config.yaml
model: "self-supervised image encoder"
dataset: "capsule endoscopy frames (Kvasir-Capsule)"
train_examples: 42238
image_size: 32
crop_scale_min: 0.4
horizontal_flip: true
color_jitter: 0.4
method: "moco_v3"
arch: "vit"
norm: "layernorm_no_bias"
norm_position: "pre"
hidden_act: "squared_relu"
mlp_ratio: 4
head_dim: 64
fused_qkv: false
bias: "all"
qk_norm: false
parallel_block: false
inner_norm: false
patch_size: [4, 4]
conv_stem: true
layers: 16
width: 128
positions: "relative_bias"
pooling: "class_token"
projector_hidden: 512
projector_out: 256
projector_hidden_layers: 1
temperature: 0.1
target_momentum: 0.996
init: "torch_default"
residual_init: "none"
optimizer: "adamw"
learning_rate: 0.0017
beta1: 0.9
beta2: 0.999
eps: 1e-10
cautious_weight_decay: true
ema_decay: 0.999
max_steps: 4700
batch_size: 128
epochs: 14.2
lr_schedule: "cosine"
final_lr_fraction: 0.01
warmup_steps: 230
weight_decay: 0.2
Rows from block 2, named by matrix and row number. Rows with one number belong to one attention dimension. Each number is 128 + 32 x the weight over the matrix's rms, rounded and kept within 0 to 255. All counts start at 0. Numbers have three digits each.
# v: attention value (model.blocks.2.attn.v.weight, 128x128), inputs 64-127
# proj: attention output (model.blocks.2.attn.proj.weight, 128x128, transposed), outputs 64-127
v.28:164085113159115115143172155154111130170090159130113180112103207135102126138114111117060185142146171106154060151098214131153193118119109110151063130137130125081117105105119161092086085149075121
proj.28:141133145143137103081129164143123089109133079100118129207141089105119107114101115139171092086133064149145129149114099189132109185088177146101130101118095115109145102136095089140108175118127117
v.29:083097162126177098144109107072129090170150099157143119116156150099112099134153152174161091110172070148177151130179117118123152102180145109093089151154143107164165103161091116073136049145094135
proj.29:096124131180115077110126127119056177146163106098135151145162092131102172114130162148152111166135176151100109133155161164108110103115170070102130121121123142120124129162087161138109136068153053
v.30:108083141097069154158120170157152080168107168090146165115106179132139155145145161119086161098145165193172031172102163157145171179145128112109113145153140147117181101164153157074090108091107154
proj.30:127135158161186113058127109193076130104146115101148061188154074128112121172117094112185067151129084104104125053093028135101152112128194083125088140143126128092078106100133162106150179108166146
v.31:126143132169144153102101110099084101097131106169107092089105185123172112089183101124153153112163104132189132130147147152110175134179121158152079112175146139185139165048060174110090121152134069
proj.31:151076151149156093089142167129174093143170104100195126140230055131153195152146108127108087096146107127078122061103087149183086117096122115117183154046109147161094107148158088153145136051139099
v.32:181190161136097141098165114100110167125111077126133070080130182137140101109133100152134182140149172080168131147161129127115110084084110095123131096125127109075129114094086204174154093130163111
proj.32:136109101123132072177135181165126077129085154069113141149185093086147157132165136106131077140067111131085111114147120142115066178090158059188141162150132129129119172095137091138162156091125134
v.33:138099111072110126111170138166127111124093143126163101114138179187135142106123120061098123137115147168145059175099159142121169114154102087150145137118153153088138115122149112129105108093056093
proj.33:150127146147121143137119093176165135112171134168140098182084125075112109129149086128146083078096145094147117094103043158136121183134166068104109108123114128089125172140117118089125180143161190
v.34:093167128158188100161119152141064175187158098118125161146121137078111085141155148125122179122177165135151129158123126154091174155164091174086086093164129081123116107142123187168140086097179113
proj.34:118144110096061168130153138129159150127168167138135116135093089144150162147073124119137154083077104101110136149122147137147152141077124110180179140101122213144098079091107117135134139065129067
v.35:112129099157108126149115146165147178077135128121102096161109090166137146120165099094156064119098161158070152125114087093125105111074145151098135105121093116120114114133112060113176145139113100
proj.35:122106083079144129162090132154153154113101104145103153121132183165129138104085146152080180101181155144105131161104172082175157128154100139088117112123124103177138134158152153148082069218115123
v.36:090108113106161126132126174164061161192104071148120105138097132075133145109150107111092127107134110137147066145154154150076100117180068132105106168123109132170112164131143120140130120157126108
proj.36:092175165167132126151077152123101101086096115182177116161136138136172112171070169120110188115082170106190109144104164097169196148097119107133115146153101130133135073108050157148103095136082124
v.37:156113151174140165095160131181058134128120104142146098096060131078102145120157057067088172110140181127164083141160148116129183155170109122143120089114134148071130137142146165088155073152192102
proj.37:095088116074144162126084094154115069140101095132109162138138082119132129161116183127174134134130117090141105163124078143120118156119129096178149159141157134148103132124145088099136092074092152
v.38:153153160169171108080086083186099182090174131088117084151137112090083117119087096115113068179079112109081208068148153155126112102115174157149166149152098177052129133191181117193183127166171125
proj.38:159137080126066182153169166108103063171103185129090186098119200118179119072140121151056197095147131087147089188119193109146181146142069073151086095129131085153180100072106172128090090112090101
v.39:119167180108111132120083098085118192159164130154077118127149090130154133148144139184093151116147081084105192100150126168097095110139124112095112174094107098116128139107144134128119122115118089
proj.39:176174090134110074141119147076135135149135141061089173084081173171079178086127114123163114112112150193158096115173140144110141157088102116209138097189178126076119139105135073123109152146165115
v.40:194149147068034084133114168137184087177153129139096207224166128108114102182123116118064191118090132086112100137068181105088109104131080145079097114119162148133145091172173153161088107149031116
proj.40:149223104155102065139123164154102141091136075145130086136045079138134111163129080057144119110095104102148136172073084158132131203141180188146065134146183079145137159108073151142143143199114142
v.41:188153151084109091104128156180174170104138152154169171182131077130098173171143078121070157062095128097131158179059204079114081146090153122145190136134146176087164122200132121158111089105092157
proj.41:111152092150152147116150104084122150164130072122070104099089176171140070099100133099137160145102120079127129172097075127060199159170107184115149079157107112119150144123095106167144168226112141
v.42:073120108157125174135095132141087080066108196143100146078100150161174121106186117056151086147090165199133078114077099111157131120162158156210166077194134158163069107064105153087129157106160122
proj.42:116086099122195097120102075113150099127120092138105143166146084113089134125109153194133111154160086132099113066116069096142042101182101150031093175049133127149148182130217075104129105164187134
v.43:133118135199108119118133062142109152115131087114173126127114102166087160109100132084148066118103126097078189090113111149143131116095193112130156168165116160068130132137144114180176163164134138
proj.43:119161130092124192157126165116118095125111147117121113100107200150112093125109166180068134088108118130175146157127174155178176138165094128109105127104153102138173106107172139115089067192138134
v.44:191151113128121180118160159156109157098092123125156092066119132161115127118107086104079201085124132102143101173065184146177140114107131129113113048121130110060149140092110117167149118132106152
proj.44:097093131130137143123166124196162108105138148079095145157147093107086103130166093152189135099112101094089120098093078162148155181096177102143144158158166088147105143125175077141148165096150150
v.45:128131147144141140154141128114112136130130133085104096090093080136135151109122104161144088168080080112105168114207077106144081138052147113161127172152131149113104159079118113154127178162221150
proj.45:098118152126130177133101145133166099137094150110088141064140170155143121141117108139113159111161174131148119115163154081112104069199080076135129108157152115116127083136170127148144099124095109
v.46:170181087176146147088107086159163162082138099121176117103105082155123155155121113125102129089088116094072180143139155097150065161140129164125191086126178188061108158168111138190159130163177131
proj.46:072136081089088144185131141129176071120124110129082178134099147149112062154133169115079114137139106104114117162141181125164111154182078145124104139122160056187199079063122147129105105218097179
v.47:119188126145162142165148090084070202163167131119100168098104106084148109115150164155099096166122147070117174163188132134087121139151123131104097151135096150156115088125128165110086159098143082
proj.47:117146087169107083168122170090101125135121109103114119143174104102156154102145134150078163149154136152171147162163120128164141113075114149168158117105126142134144148103098083153101148123149141
v.48:107104115145099079152149075086099167155104156145113142142097125093148118151141083158194063151117139146134149145158110130102097124095129157124130147160144097112102125085096135172112140094171171
proj.48:126086136136076113110111152139129082153100149169118134106169155164159147156145179157039164138133180122106096124087167089114163082110054141126141136101145099158170143117148140092152082169158147
v.49:187110169079141132134102151176198109121109125136168115186146147116170161161086094105145165120080093093110135149062134080133083110108146121110169128167113123049095151160135076147159085129162112
proj.49:125142165106133170098180168111107148174113139123135145125035154108158106138151106097139158158144133124088098149120138091098160136178153099143149144114162084128153124104133138088104132098115152
v.50:149126122053146101110122116120092140197094079132117085155128175099132127172108199109100173093127146148163128162157091179140140148123104175102081175133106085177169124174176170073145069102137102
proj.50:182107156183142098125122139092142159125156088110177108161129127104104146176144139083125103086113141155187086098115130108136111086134091102161119082101178134154097141077103107105178106066134073
v.51:075152114103118085176135165094095141176146108178094152134177120093133107131124152107110148122169105104087069120122081157086151173143113114091064162109147112200116129178109127088092134157133090
proj.51:153182107159075109074124139096080132150177162123161084156096168168152138197115155126127164171107093112175120144153194152165143134084155145099103118087080118142124135126130165128118162130110089
v.52:152193172193161108144129071075083187134113089140158134106109159096140108104152073148153142161154172137109133162158146140150099114100157168103098146123085075113111117118085179180148095122211122
proj.52:134071110139152093176101135123120133119106131082100179160163131090115177122164144148100103116097118128130149137114110130110075125070130133167175111119122140108107146110138127102103112153138092
v.53:146107132102099159111152119099198157104147135136139159110090082108154107134139094156074158097149134111151211105104116108180105092089165076190164168126102149076093123206099140200169169161144129
proj.53:139119107113181067103148096101134115168072151085102175129094109111146101074184093130181094193130164139101139116185156102056143146075108141094181097130137132055153164092141108113116136114120129
v.54:144129119127105141118123076151093128108131097140121117088145176116135138170137131107159179165110104101122165084113129142074165131127092141116099113148161076149148119089117155157138097145119108
proj.54:185110083122112087178137110093115129130142104128117173124099139181108147157080140145163170128100072121140135117138104119129114127097179157182169122178098155140142146158098114162092105133114091
v.55:080090098132090075132146114131137089152121092159178102118192133134083107139093135091167142115102094111114119158123154108139164150115143103102113178081172162129169147136105115123136102112071153
proj.55:153120176095178131128080120090056096159154149156149106116088102153131093135090168144112154124130131110106150158143149112097140092140087118157073147090143075122119126120139140147116121125126090
v.56:167178101122136133106111148133120126112173131140142101160157084143140148158129104168098078138085129117092118104171127106084139113114114092122132107174118141070128154182175149107114109164162140
proj.56:101095103108163106181108127102102094146136135082071114144108172108159127114143115126136142114148101134147116172120147153157170112102142172114102111114123072126125135091139126156092085151138109
v.57:149124157125138085157146136156185130157168130131143124130159074148181099123109143157106088113139135145149151137133158105161086122104157100118108156138115177094126161184178141139114128147124154
proj.57:093160150128151150121084137091122114123153130097103127134076162107154159136130111113148111180122154147133151169167171115131194171144137124148112141161155153116158158131099175140148133158166130
v.58:079076087084150086169143137092136103121157139125153139126184130088116132159118191114158078110095097110149108114125135166145171116183110143147119161063103142132186145152105099095111080113045109
proj.58:111181173119097154081136101135062182125170095108175116112152162125136184133146094130133130178153139088135154149128168111110180078093112133114095101138161102133130155124093145124141181118121078
v.59:110142100179113117109137146114090147105116150109140142135138142145104122076147143157181069144102090115077075180111119142110146121137145180090126097152130174147142120109180069140135172112111102
proj.59:124128104115087234091112119137146127109132182130115119083137188115109111162115166147095200084146186085198168135126158084210197111190099185129110132140064119162085092158088136140143118145125083
v.60:125153097097135173112171098130120114184075147165101108114131188139155172155137165113078155085121101079151088115125148154155135102163082152114093121133115094097154143095094168111110055100156153
proj.60:095126194169097087116108135150091139147107087078130106111183081126120104173100114131135093127109116169128149139138111137110127159142144062128147098082124176161105099156105092102163183091153077
v.61:107076167091122139120172191069104107092076137172105116037092192137171159107132128135136157099174119144208062199142106108125134155185115106137109088132087119176125107053095143058148080128139119
proj.61:122070171140121138089108094161088162107173125085132114180191095063125168186153104147153065173091084134106153033153062117084078122059123067111164178063116129077113134136144092149187145066124097
v.62:120121119142111076135154139155095061118090155133164158133137133186114111079145189083152099138157111157119043142126070146129112148189138122139165111164120113200154133086083089101117113107062161
proj.62:094144156157177112088149102179131149136191152157150109160124133084134159150089103105114101142166155089144130072128127104187124106128086139051074152065080155119149169138162150118104113166170151
v.63:080075152141164130131122115144034168148108052153095140112092116077111142160151108166141118132138125168152096179143100192131152161138147150049127161113142076123091165109128179104112059162157151
proj.63:123152094097104163147101166162084089108134176112129117195147126097115119154153157100122131141102152097095124157098130142143136098123087146106127070109094210106142116117066157100096108075107100
v.64:112110137147165155150099142093174131114116127154113092131202088086128105133112144154150081118147104147118137060158105091125125155101115147121107166104108118162116157112114107127159180156094151
proj.64:159140104133078123090123177196114093080129130121154109121092147113085177152107112133136184106089070102122155146162126169145154096124105192168158103161139141142082135114143137071131115095128145
v.65:113062083172098163158082134144148128036095128096173088076121096129069060083119098058132099114079133170157122107137065057170093116131154169194155128107111137093142170135145091170128248130150156
proj.65:184126141095081088103175107164094157179206143089142134176120181089115123206082140092170154138154102141184120152069114200158086146165143065188135092193112151143048113157100156115137121145104091
v.66:171141166095093092108111146103108134234170131174099127140163201127129139136146175166066179156110116117066094106086189143131143106100100117065155114146184140126166088081168151132083097126112106
proj.66:098103083098175106174153154093144145066112117142111120092096082138157116083145066144131086088157091140100126112206117073120106101097174112167166104098089091168182176151112123150119120162160108
v.67:089115146126152132142135163090077121111059128115127136121129136153184130125201175113141127081127118169191069172166092122121174159105108101188140171134155107202149077058062130061130114106119125
proj.67:169176108087115147131117121090129148114165167132154127125113115179133104146098114140061143123149121115084136105146205124076078137144085120114152114197129152079153119174179149097158149132136107
v.68:100153179138125150086118153136152155134132084119163120139087188113104182091160107136116138138147120105101117153135192147116109172178120114088124181147141180090169117081120172146117129097116135
proj.68:106075155144189130171173118155106174148104170119152113102134124157124140081137135128127133123147155159114156140110093090100135134115132093148159101130144093132111161122168103115130109107144161
v.69:159111106073102175157108116114156161114199140108127072139151140110167164103113141046142127122133117133086157146125133175103167077124169135150150131093116161087150115097107165192137096124141170
proj.69:086079146133139126120149164181139149111100148111095170105129113069154067123101080119109106170124158150133094108128105076117073166190157144112162067106105097174139167078148134139066151174123116
v.70:136127090148092161165111077151181154125095148129136152152091057160124101065141151119158089132128103170124146068083139117175101099149141181132171088114113087112172145135143068131149204118117117
proj.70:094115186107139117095116149092130176147152162095142111132122153102112107118123132097172182145146106118125128159165119176066096111142096087183166135099154135119117144123119162127144126080145157
v.71:161176136069169139129160162108136097198145076121109136142112189101119156086101157108078181154149102095141104137119084116138154149164112135074159179129125133087139095149113150098118089089065153
proj.71:087061148096162152151172108128138127104081131107120142159110139113125091134167142154119146147108131126093142141150118133150128156143173122130179127147121146117115147162145085147151154137196088
v.72:139107157195153130078155168166156118159123112131108140140168165123178152112133072093132092126154170124087111126117110154107106153143168163160134108120129203145114097110094134153126107097172150
proj.72:099156077080104099072111118113140167196102160121149153153150147104118136131119160157101082118144149158117107139148138104114139141175093184095092111172120141159168158161115149104120152194111086
v.73:082167097092118185125100114103102092150123156104070146122140169156180124135152167108139168144104163151125098146125129124099187115148136101121183104134142101152130065061135180099125083145162100
proj.73:095140176086119127182171120089087143124148114122081147086071126120145128106146102165143074102142182099089189104148139144113130155174150111109136144166099098140131151188146066111105165142147154
v.74:135079102201134135165200169088171151094124105123094096069154104104116128141139076080145115134139115135163097097131155123149102157087157089132095102107094158161095144156132153093130109090204137
proj.74:133161074128124075084093109132159148139156107168124166193137110171163076121119141122157098143117094184131076109119167088192122097130148152116131112161160149125177083088103115152072187194088117
v.75:112128158067123177173102136149170109134078117091175101146118076154095091171140108138172146069163145097195114119142088097151107138109147096190081100120100150192101092206128137091132115143173157
proj.75:103154099162072138109096103145119086066136125167151095157080119147112110164147097091117116169094084156172124162093165118164146164085098218100129163180143161182101131120099147170162127138141145
v.76:157152100089108130122083103159180104137152158177177190174154150127133120192124122107079113085118179164116142119136148107133149158103098114103100102167138159128167162161147138111090124110085107
proj.76:160121172126181147147132164114106138080158098126121095150166105157181183104156117173121104162097079172201182131147162112100150090145145057107085128130080132201144114106143145114153099126159110
v.77:138133163107094135113112134084127167195155103107119175184154168099105117191059163103078180113190181069062165115135198191115099095144161105084078136161179094071181120160188177140081102099100090
proj.77:055083091162170135148141166128210138102122186182110088141169139139169140075184112146120134119085090168139144106137082104192119110116144217077108106072084133193111135035086072111133135174140160
v.78:120086126235116096144083063162166150098094117113113163122059060140110124130107131186149095175168088104114120113119159089172113154152120172097136084114137119148076165140095099104105127139152129
proj.78:152116139113118160103122127096121184168144107086146108096186150174144133135149112100161110127174150140116141160109111129138159119096156030148167132101184119069084125120120128124178161070073137
v.79:132148101146048155131096148138226140155162152167126164182132144176135117159099075063139105087120200111118120156048149105136099127158097147129101147106184189076135136216125141135055184144104105
proj.79:118146109124153106105105103136152108142112154099068115123169099140150165120159153151113079150158131107222157115172119128150148125165173156142165132109044079202165177097055095117076097117146111
v.80:080156172099120108107082106101106152172120087141110090169127087124123135075124129108122104150111104145144134148120090169078189164064130144106126142162128174168110139034111165139150106172101143
proj.80:149092164123176186145176112130139118153145104130115148114121170118149104095161123145113142075122133120119130124166149139080125160162095144125120185152188136071162117215239116104159145138149116
v.81:123118139151113102146152144146052138145125136171145116098103149151121149094102060112110148168096154083083157140137172153094177175126177115131113142143137107130128138141103089109092139146191075
proj.81:127165076139180133096155163133121167145152139140115110180191079158159148115089147154144147096151143155146114130156127162149091112186136148091133151164138153140144150109171106156148155164114085
v.82:127143107198111119088131060168098093064191129123080126085134194136106130116178136118115137186152175102101104105100141141081160133117142127081173088124132194140104090050133091191133104103168128
proj.82:099086132132093137112135120089134156217147105082122123141172130118115099070102156115153142122172130106095140100151144114082121146194155022113180138104136116148114163179179104111097133172135172
v.83:163105161103155109139160110112150145138105119097111131153115130104179139125128180095098199092116110108155092110121167172119152116128112094199118119154076117098126101216104199090097083144138148
proj.83:116156109110086159128106119166164134063109164125120115098079112111183107112133085072091105181064063205114137107116122049151135149097115192125179068121122122171197165028095145144086131170123104
v.84:077176135058110129114062105109135069177105175162091121102150149155135104076127108098128072130123065203157183071181062154121182151122114110079137158130130128160150084072118113168163113126082131
proj.84:087132143146093138110117156114070114099161122090160121117118130144093114109127149175167177140108146088098112127174109176123123139096143072172138134147102129083107088113190142061139087082148178
v.85:117174171113125131102123151111047142160127094146092129136115167101184116146113185113163155181097096090090121112153091190100155086093141157074163180170121129076144162077149143148114127148124141
proj.85:096123145105120141120170163094176082101131129156135099095105136087076117137151088109193107077109103139117128168119117141137158150169095141113143147067153155133109101139148163130162087187177170
v.86:105182104091118113083083115145134089167079168184105155114199129148110085115097178121106096093095073184118182078094110133140131111130104115107110149141091091139121122046122142099120126126133124
proj.86:088120107136108122107154157086075095075154121087148093115119145089092172194165136132117158140090127142129138162178162175132128165145092156148133159116104127113098105191119141124161138140194160
v.87:151127107105087098101109085115143182162176142163137105141113154114152116139102085089073170133164166062056175122138170160083113125076100173078116140113160134061156135087148119159159135138100135
proj.87:118066131112148069156158133084159153135105114113127118109121129085132152068124131150158101125144133173151097144150102092119119100136149163102104095078116130156202130141159111170135142172108151
v.88:104136100158146178114132143159179107131149184130145119169169166118119091136135085121150155128088122131092159160094130091165109124110113120133119080151121127148160094183123116109093106141100149
proj.88:097155092162132120118118108129089143086138101090136146116131151135162119150124136120164169168162139105167140150144129106129141110137122119114153154144119149141144090105116106093156124086117116
v.89:124099097087078157100090146195185134161163165161143177217081158151172112091106132151109124134105124144136079135034189129131092119124097164100100096100107127099162123154171094176155128154122138
proj.89:051140109155129120170173094078103115145064120134105075099142098137108184109161058102179128168129113163189151164203144144113180113120179112141197076058066151121209164159045126127116091164148079
v.90:127108152147198149178173108070135189127137104147105091069138080120106106151098127128121128160167101142120196083245116113112096108104139059134115136119069111180159148123105173100169089129196066
proj.90:129164124151144093131125141222109128061145137184162144202102153088098135176100108131131113131122091146114074132122117127114120150142127215132108150159193136121129104097173134157153113169086181
v.91:098101064089075131172150091139104140116150198136153143079085122157101099075148155083108154075155112149109078122036114076141169117097095158191133106125106130139134071079100158105154169078108170
proj.91:106107130125117098146161123115098188161110124118089160138059168120117076102121098142096084148105143118096184153177169096094135117122159100181121108124128067134209182219081096114131139149117109
v.92:141119107201110188147151070139147130142215153092118166134107130136099158080163089037099085170101198084049145103106128132106129114103111171081149123142182179121144178081124144202169161157127154
proj.92:081093106092134073154160107116147188168142113095058087138108135067151131126104151108142133129121168115106145144139097114092115099184113055113143150102103102134159162110154095178081102211130174
v.93:088128150169163108120098138118131116069122139096090084073138164102165180094213131159173134108141137110162073195131090136136181167118092106139145153088180153168139132143103143135133094112089080
proj.93:178089148105105195129141073085121129110107144083079176152077105159158114115159136156136097136122109157147126117079171150104163149162141021159127164161139111078103125113161100081140171069109173
v.94:094136097113113153152118139136154162090101131139120147140159121132155101110125182133088132154150121133161115103161139155159170108163074151109100109138141062139167142138126128092125142107095099
proj.94:149151113101138123159094096119132153108128170162109117175094137148139087157142109084136164130086144153108154101097172114090117120129170127131128167116125126143117161146112154109121184083151125
v.95:169145117099103133115158121157132185124092133128161098172095094139109139126080152172113136117100138123085173147167166135163096114185154113101130108110130099102185179160187106140152141121126149
proj.95:153152119174166115093123158131174082123163099153186138145188150076088119114145102163124162156127097132122094103124077162098138091103152133143124154128149105164127121067117104095117131151161106
v.96:131097130190058109109074097132116111154163181153165127141073131149137116144106111083169104115079124107113099150065103123130094114124184130081125080101183217090109108084133120184098131143096163
proj.96:113095183077138133155114127108141179167111125132096158079186130130109117103119147160140182134183130087177157127140160100089101121116108034175160164169116129155134083220162149137132123079128072
v.97:119088087186177099104141137082130162084070092136160102084130065136093166136180160104149081127142127168109144148128112074104102161107152107141129157074117111144120134159113158107108149117149081
proj.97:166184135148096136134149152179129110191157183107096155160117178182163055183111127114144145138133142084175110110075194138158155115131121081132131107186144156086112135103168147135132131137133165
v.98:176117091137108141152116127098116143148125119136088106121074132145134147096124128084165120111125181149068151129092180114133167107151089121112174139140094200074112102139160165158171131110166159
proj.98:104123182155145132155111137126130152159117105072088149104100090091110098130172085159136076158144174137119095142164089056173154152124175037119149095095120073139156185147083095177136133115083152
v.99:111148120185143116112109086144170101128176131109073070129141113163087133117094079070108113142118111137068153062160142190121143124068177130113165119108135183074145088115074080141140100119204134
proj.99:114074162152113099166173213146143144124177106164102147125156123097159131166083144105131162085145113108099057181128126185136072093188083162102159126103164162118138170098146171159089116136083159
v.100:113166107112133087135118161135143132143137121153155183157112159142139116161149066099083091104073151135099092157134150119111157132093175143133134099112114122116167177132106106109074148152079132
proj.100:150163111128160115112156168129095150135161124104137159102201106183153158095148194185124197099138089073150202138118112179095114091178106118128097148135126147127147112169127115089119075127118161
v.101:095111159075122137135120145132127150175083108152086140105135123115143125156131195127150081097135123125143187124161097156108113108135103084163173173130129074182132143099115179129158133130108075
proj.101:148094116100115164101092157134143061118164108140176181133114170107126123144144118153116155125150118103084152153108132116127098183089079188147141116111126136097071137132137113104137115151187168
v.102:101133160110145116162176113088117079186111108158143072066137084062156164136163195143108140144179122170138096161107106154085157158169111119105124113172138089192155074103112197071117092126080083
proj.102:132130164117099162158089123127109076074146100175117179156113169150123121115142132179057096081151099146070169125168147096099126196098166210145098114150164109073162152177188087110145136144124124
v.103:187164122098088169119083109157146119150180172142115127202098144135136092149101138158074155166099125102097129131060126144176088087126083152084132122148147112096158114117184103101131101112105127
proj.103:105128101098170107143178149084132122104123134109128073078131069084093165108122102148148082120163136169177181164170100072087138152101166140176109081056106112123173178150053094123137093152116074
v.104:104145163059137106081130147090159136170120146110090111157232089167193135147099145102151165113076112166127095155177088120113143077090112137108143131143074133198104060106082170148166134103157132
proj.104:078162132145104097156121168140091081081133103170159166089080181095146109149129094133074153135096081132123135164090154106119136185159087198058090100122105142097137149162150136141098113162138121
v.105:172115110201095153160128118103062116163180101172118183134101126131085177186112062143125112175165173102097155092148197152164093179146133145121092093094129107068113195183183092147156123153126159
proj.105:142109131163155141076150134127178153148130117136121100127158097138147131108162166085172066110178132165184141154178102093153185111139145091140110104129156110170144132109125095107130150100096125
v.106:114106095134076156108105151117093167060074194142116173090100128117130111105175152072174084131154104159112100125041128126137147144100110186151165088099147103147103119068095072090115177124092137
proj.106:169092130059120140111120102102117170215160094125090177119123147116136135114162089147110120152128150060137170129145141165056076098166173075195160160091128090097185141198123171150108148151134133
v.107:159150195055153125088145114152147124135136128150083093112149098159163089163086128177133124097128123119163164093190093150122148087143118125145163180164050126168172113078153167110110099149107093
proj.107:060112110150136124135151119202106101102128110169187087131148103136098120124114148129111130140116104123069088140157134170126156180072118220090151104117168191126068106070126159143126116133124128
v.108:125121145130117108099105095114138128103059106106147091069110121126132122125196126177188092114115112150176113153169058074138127143086127096173164141124126124133130113052076121092120157154080070
proj.108:163100178121146156108129081154113090173130122086141177154097162135145135180116166108101204089115165109149141102143181168066096155156096071126114168119177133066047072132174118129175141042161141
v.109:102160105124114137131127109170127145165169176145142170197168142087153112115139118130095120159073080152098084135148153152128138132146110133084135163155091107092127129150092146150156145100097113
proj.109:141130142129166108120120158136092127117155125109149099142159113152116179134104116112124159093133125109134158165115158163084106108148121126182172154161139097121134143123155096129092085105156123
v.110:129176153137167110099094103113086160166124078113128127163137110076168140196132185216081110120141063132092104163156131148171150158173100110090109124122104105179144111072170138126162130116130069
proj.110:117110149126160188119159147154126073052082107098125147121129158188122157123141122123126120081156147132107134166135114164111137095118129071141130149150134134100101127114134121122135067070138144
v.111:161145169098089087097078088187096120181147176110149167147149185143130119160137119116124159164105116164049091096123134179117104172103074141048170136157145123058129127091166145164148131130070150
proj.111:093056125103200128139138089131114101103072144120111099079136118147120157130154096147105119152119167106118153148201070141088172093163133000169103106062072099100127159162161127146139153085183117
v.112:085108179089162137168155174049176156141174086131111106106169118126177129164105096070156107067130117098160194152206094141078133132108130098162124083093103158115121130160069197136085142109219104
proj.112:131175111162133112158091166188102152091144162177107178140139147166120064184127113137173159160132100176153084106083158108184065133157102255073157101189093134138148117087143128158108175124094170
v.113:141156210137075121156127139116071193199134049141116135099170120088103174130102160145141150124183135066083151159147114123128138167159169106134138156114180102137153123084152186093086119148148075
proj.113:160156082142114105086106135139163076116115162152096113151174144138115119095114116150117136099106119103110143117162138134183089113105149183125073113093096140137150137108188089133169089194162160
v.114:080070122123158128147166152112128191083057127088131142078178110157157170086167111088187136139125105156142192079140115115177144154096188170166148153113105080183132105119102106177143189118121089
proj.114:127170156133157178119116164195110161145164156107102185173115158106129101181137167143112191134100165150153090082079101166151088135166148087130144112138145146136135119152129125089146105123095153
v.115:085083140111121174135134161067172154121155098088158121129181086115135110124164126156148139116169125132114126144156148135147115152107132149166150152160087080105171144143152125133145134105134132
proj.115:102177093171079147117094157139127154130181122132139157117055171132162085152136154124145157139090103096105084091137133118151107128074082194138124095177159145152150155075165115131170092104124147
v.116:110070103213116147171134073098103169030121108139103098075130123139102211042217170132183092132119157155126121147106099105081143149060089103133169100097165125134155150083141180132210166119138153
proj.116:200139141074162190113120098141188127227199172109109162168156106133138064098150139133124102140134175120133125103092140146076141119159095000132143150086188060033131140204144139102124197136152195
v.117:113083121140131139164147150101149124145120132133092087047153137099184112108181135046141194112128138104144167121137098180127191105118084098187143113097129144143160088131065143147124106155125170
proj.117:117121064097099080122117167148129155107133131151076180116046132078106035115153057104133118182079074144123153080084110091128086139096098187097132081133121099094221117162129142112103140233088164
v.118:090118089167080143102127070139094147056159185149118158156080127166177155041181137031146134148114138157124118174059082109112130156088108113145187139098133133172084088044093115171176192143146102
proj.118:121074183106085129140136131069108174215160103083088144081125123134161065155133134126114162143145133112147140118165129159095137151149123009193130168108164126048154133189193123084080174176121184
v.119:137141089188117169113122079126203113051150160097116115065107083155072069095103081093114092135082115155152202078119081111156129150114183185167150090119116133133112177122090112190161215156188165
proj.119:158149170164148124087135151188072119133182079081131137160113125074131153159083126127189164109097153080125136142122138180130080101107098154102141090133138090125139066106137139108119138188088093
v.120:097107168138135127139097108142098101171095139102169121125147114116124143096175118181141134159082110168132115103125034102158148125140114146103125108095170170096159149021144150123115141137128167
proj.120:112088128093127197170175140106098097134140131080151117151105110134075138166131162148127161133129194096099165149157092162114140166129118063181143130099100107090051144162152146108168083069138102
v.121:136121096235117179173135124090171158093143085130136166097139123098127117167119070059088176095114190069073123095118242089168136177132093141115048083124171123057113186215177100182069166113203093
proj.121:119162154125121066134122135116195115114109140129096096164134089183201137077136134100178100161106136120167170071121079097133187116156169064078123161105116084200108126052095132113122178139048146
v.122:144138104145064178161102175126200130081159184168139163186130182164123145150069044106153142086117159142094134144101181083170113134120148144093117143134185207102172166219172087134081154134122130
proj.122:139104152158163128076107147086146144138086093082094124149175095152125148142104146099148158202138147163229153120159126157110182132152143105163118143191039078215102105157105106078122101116138069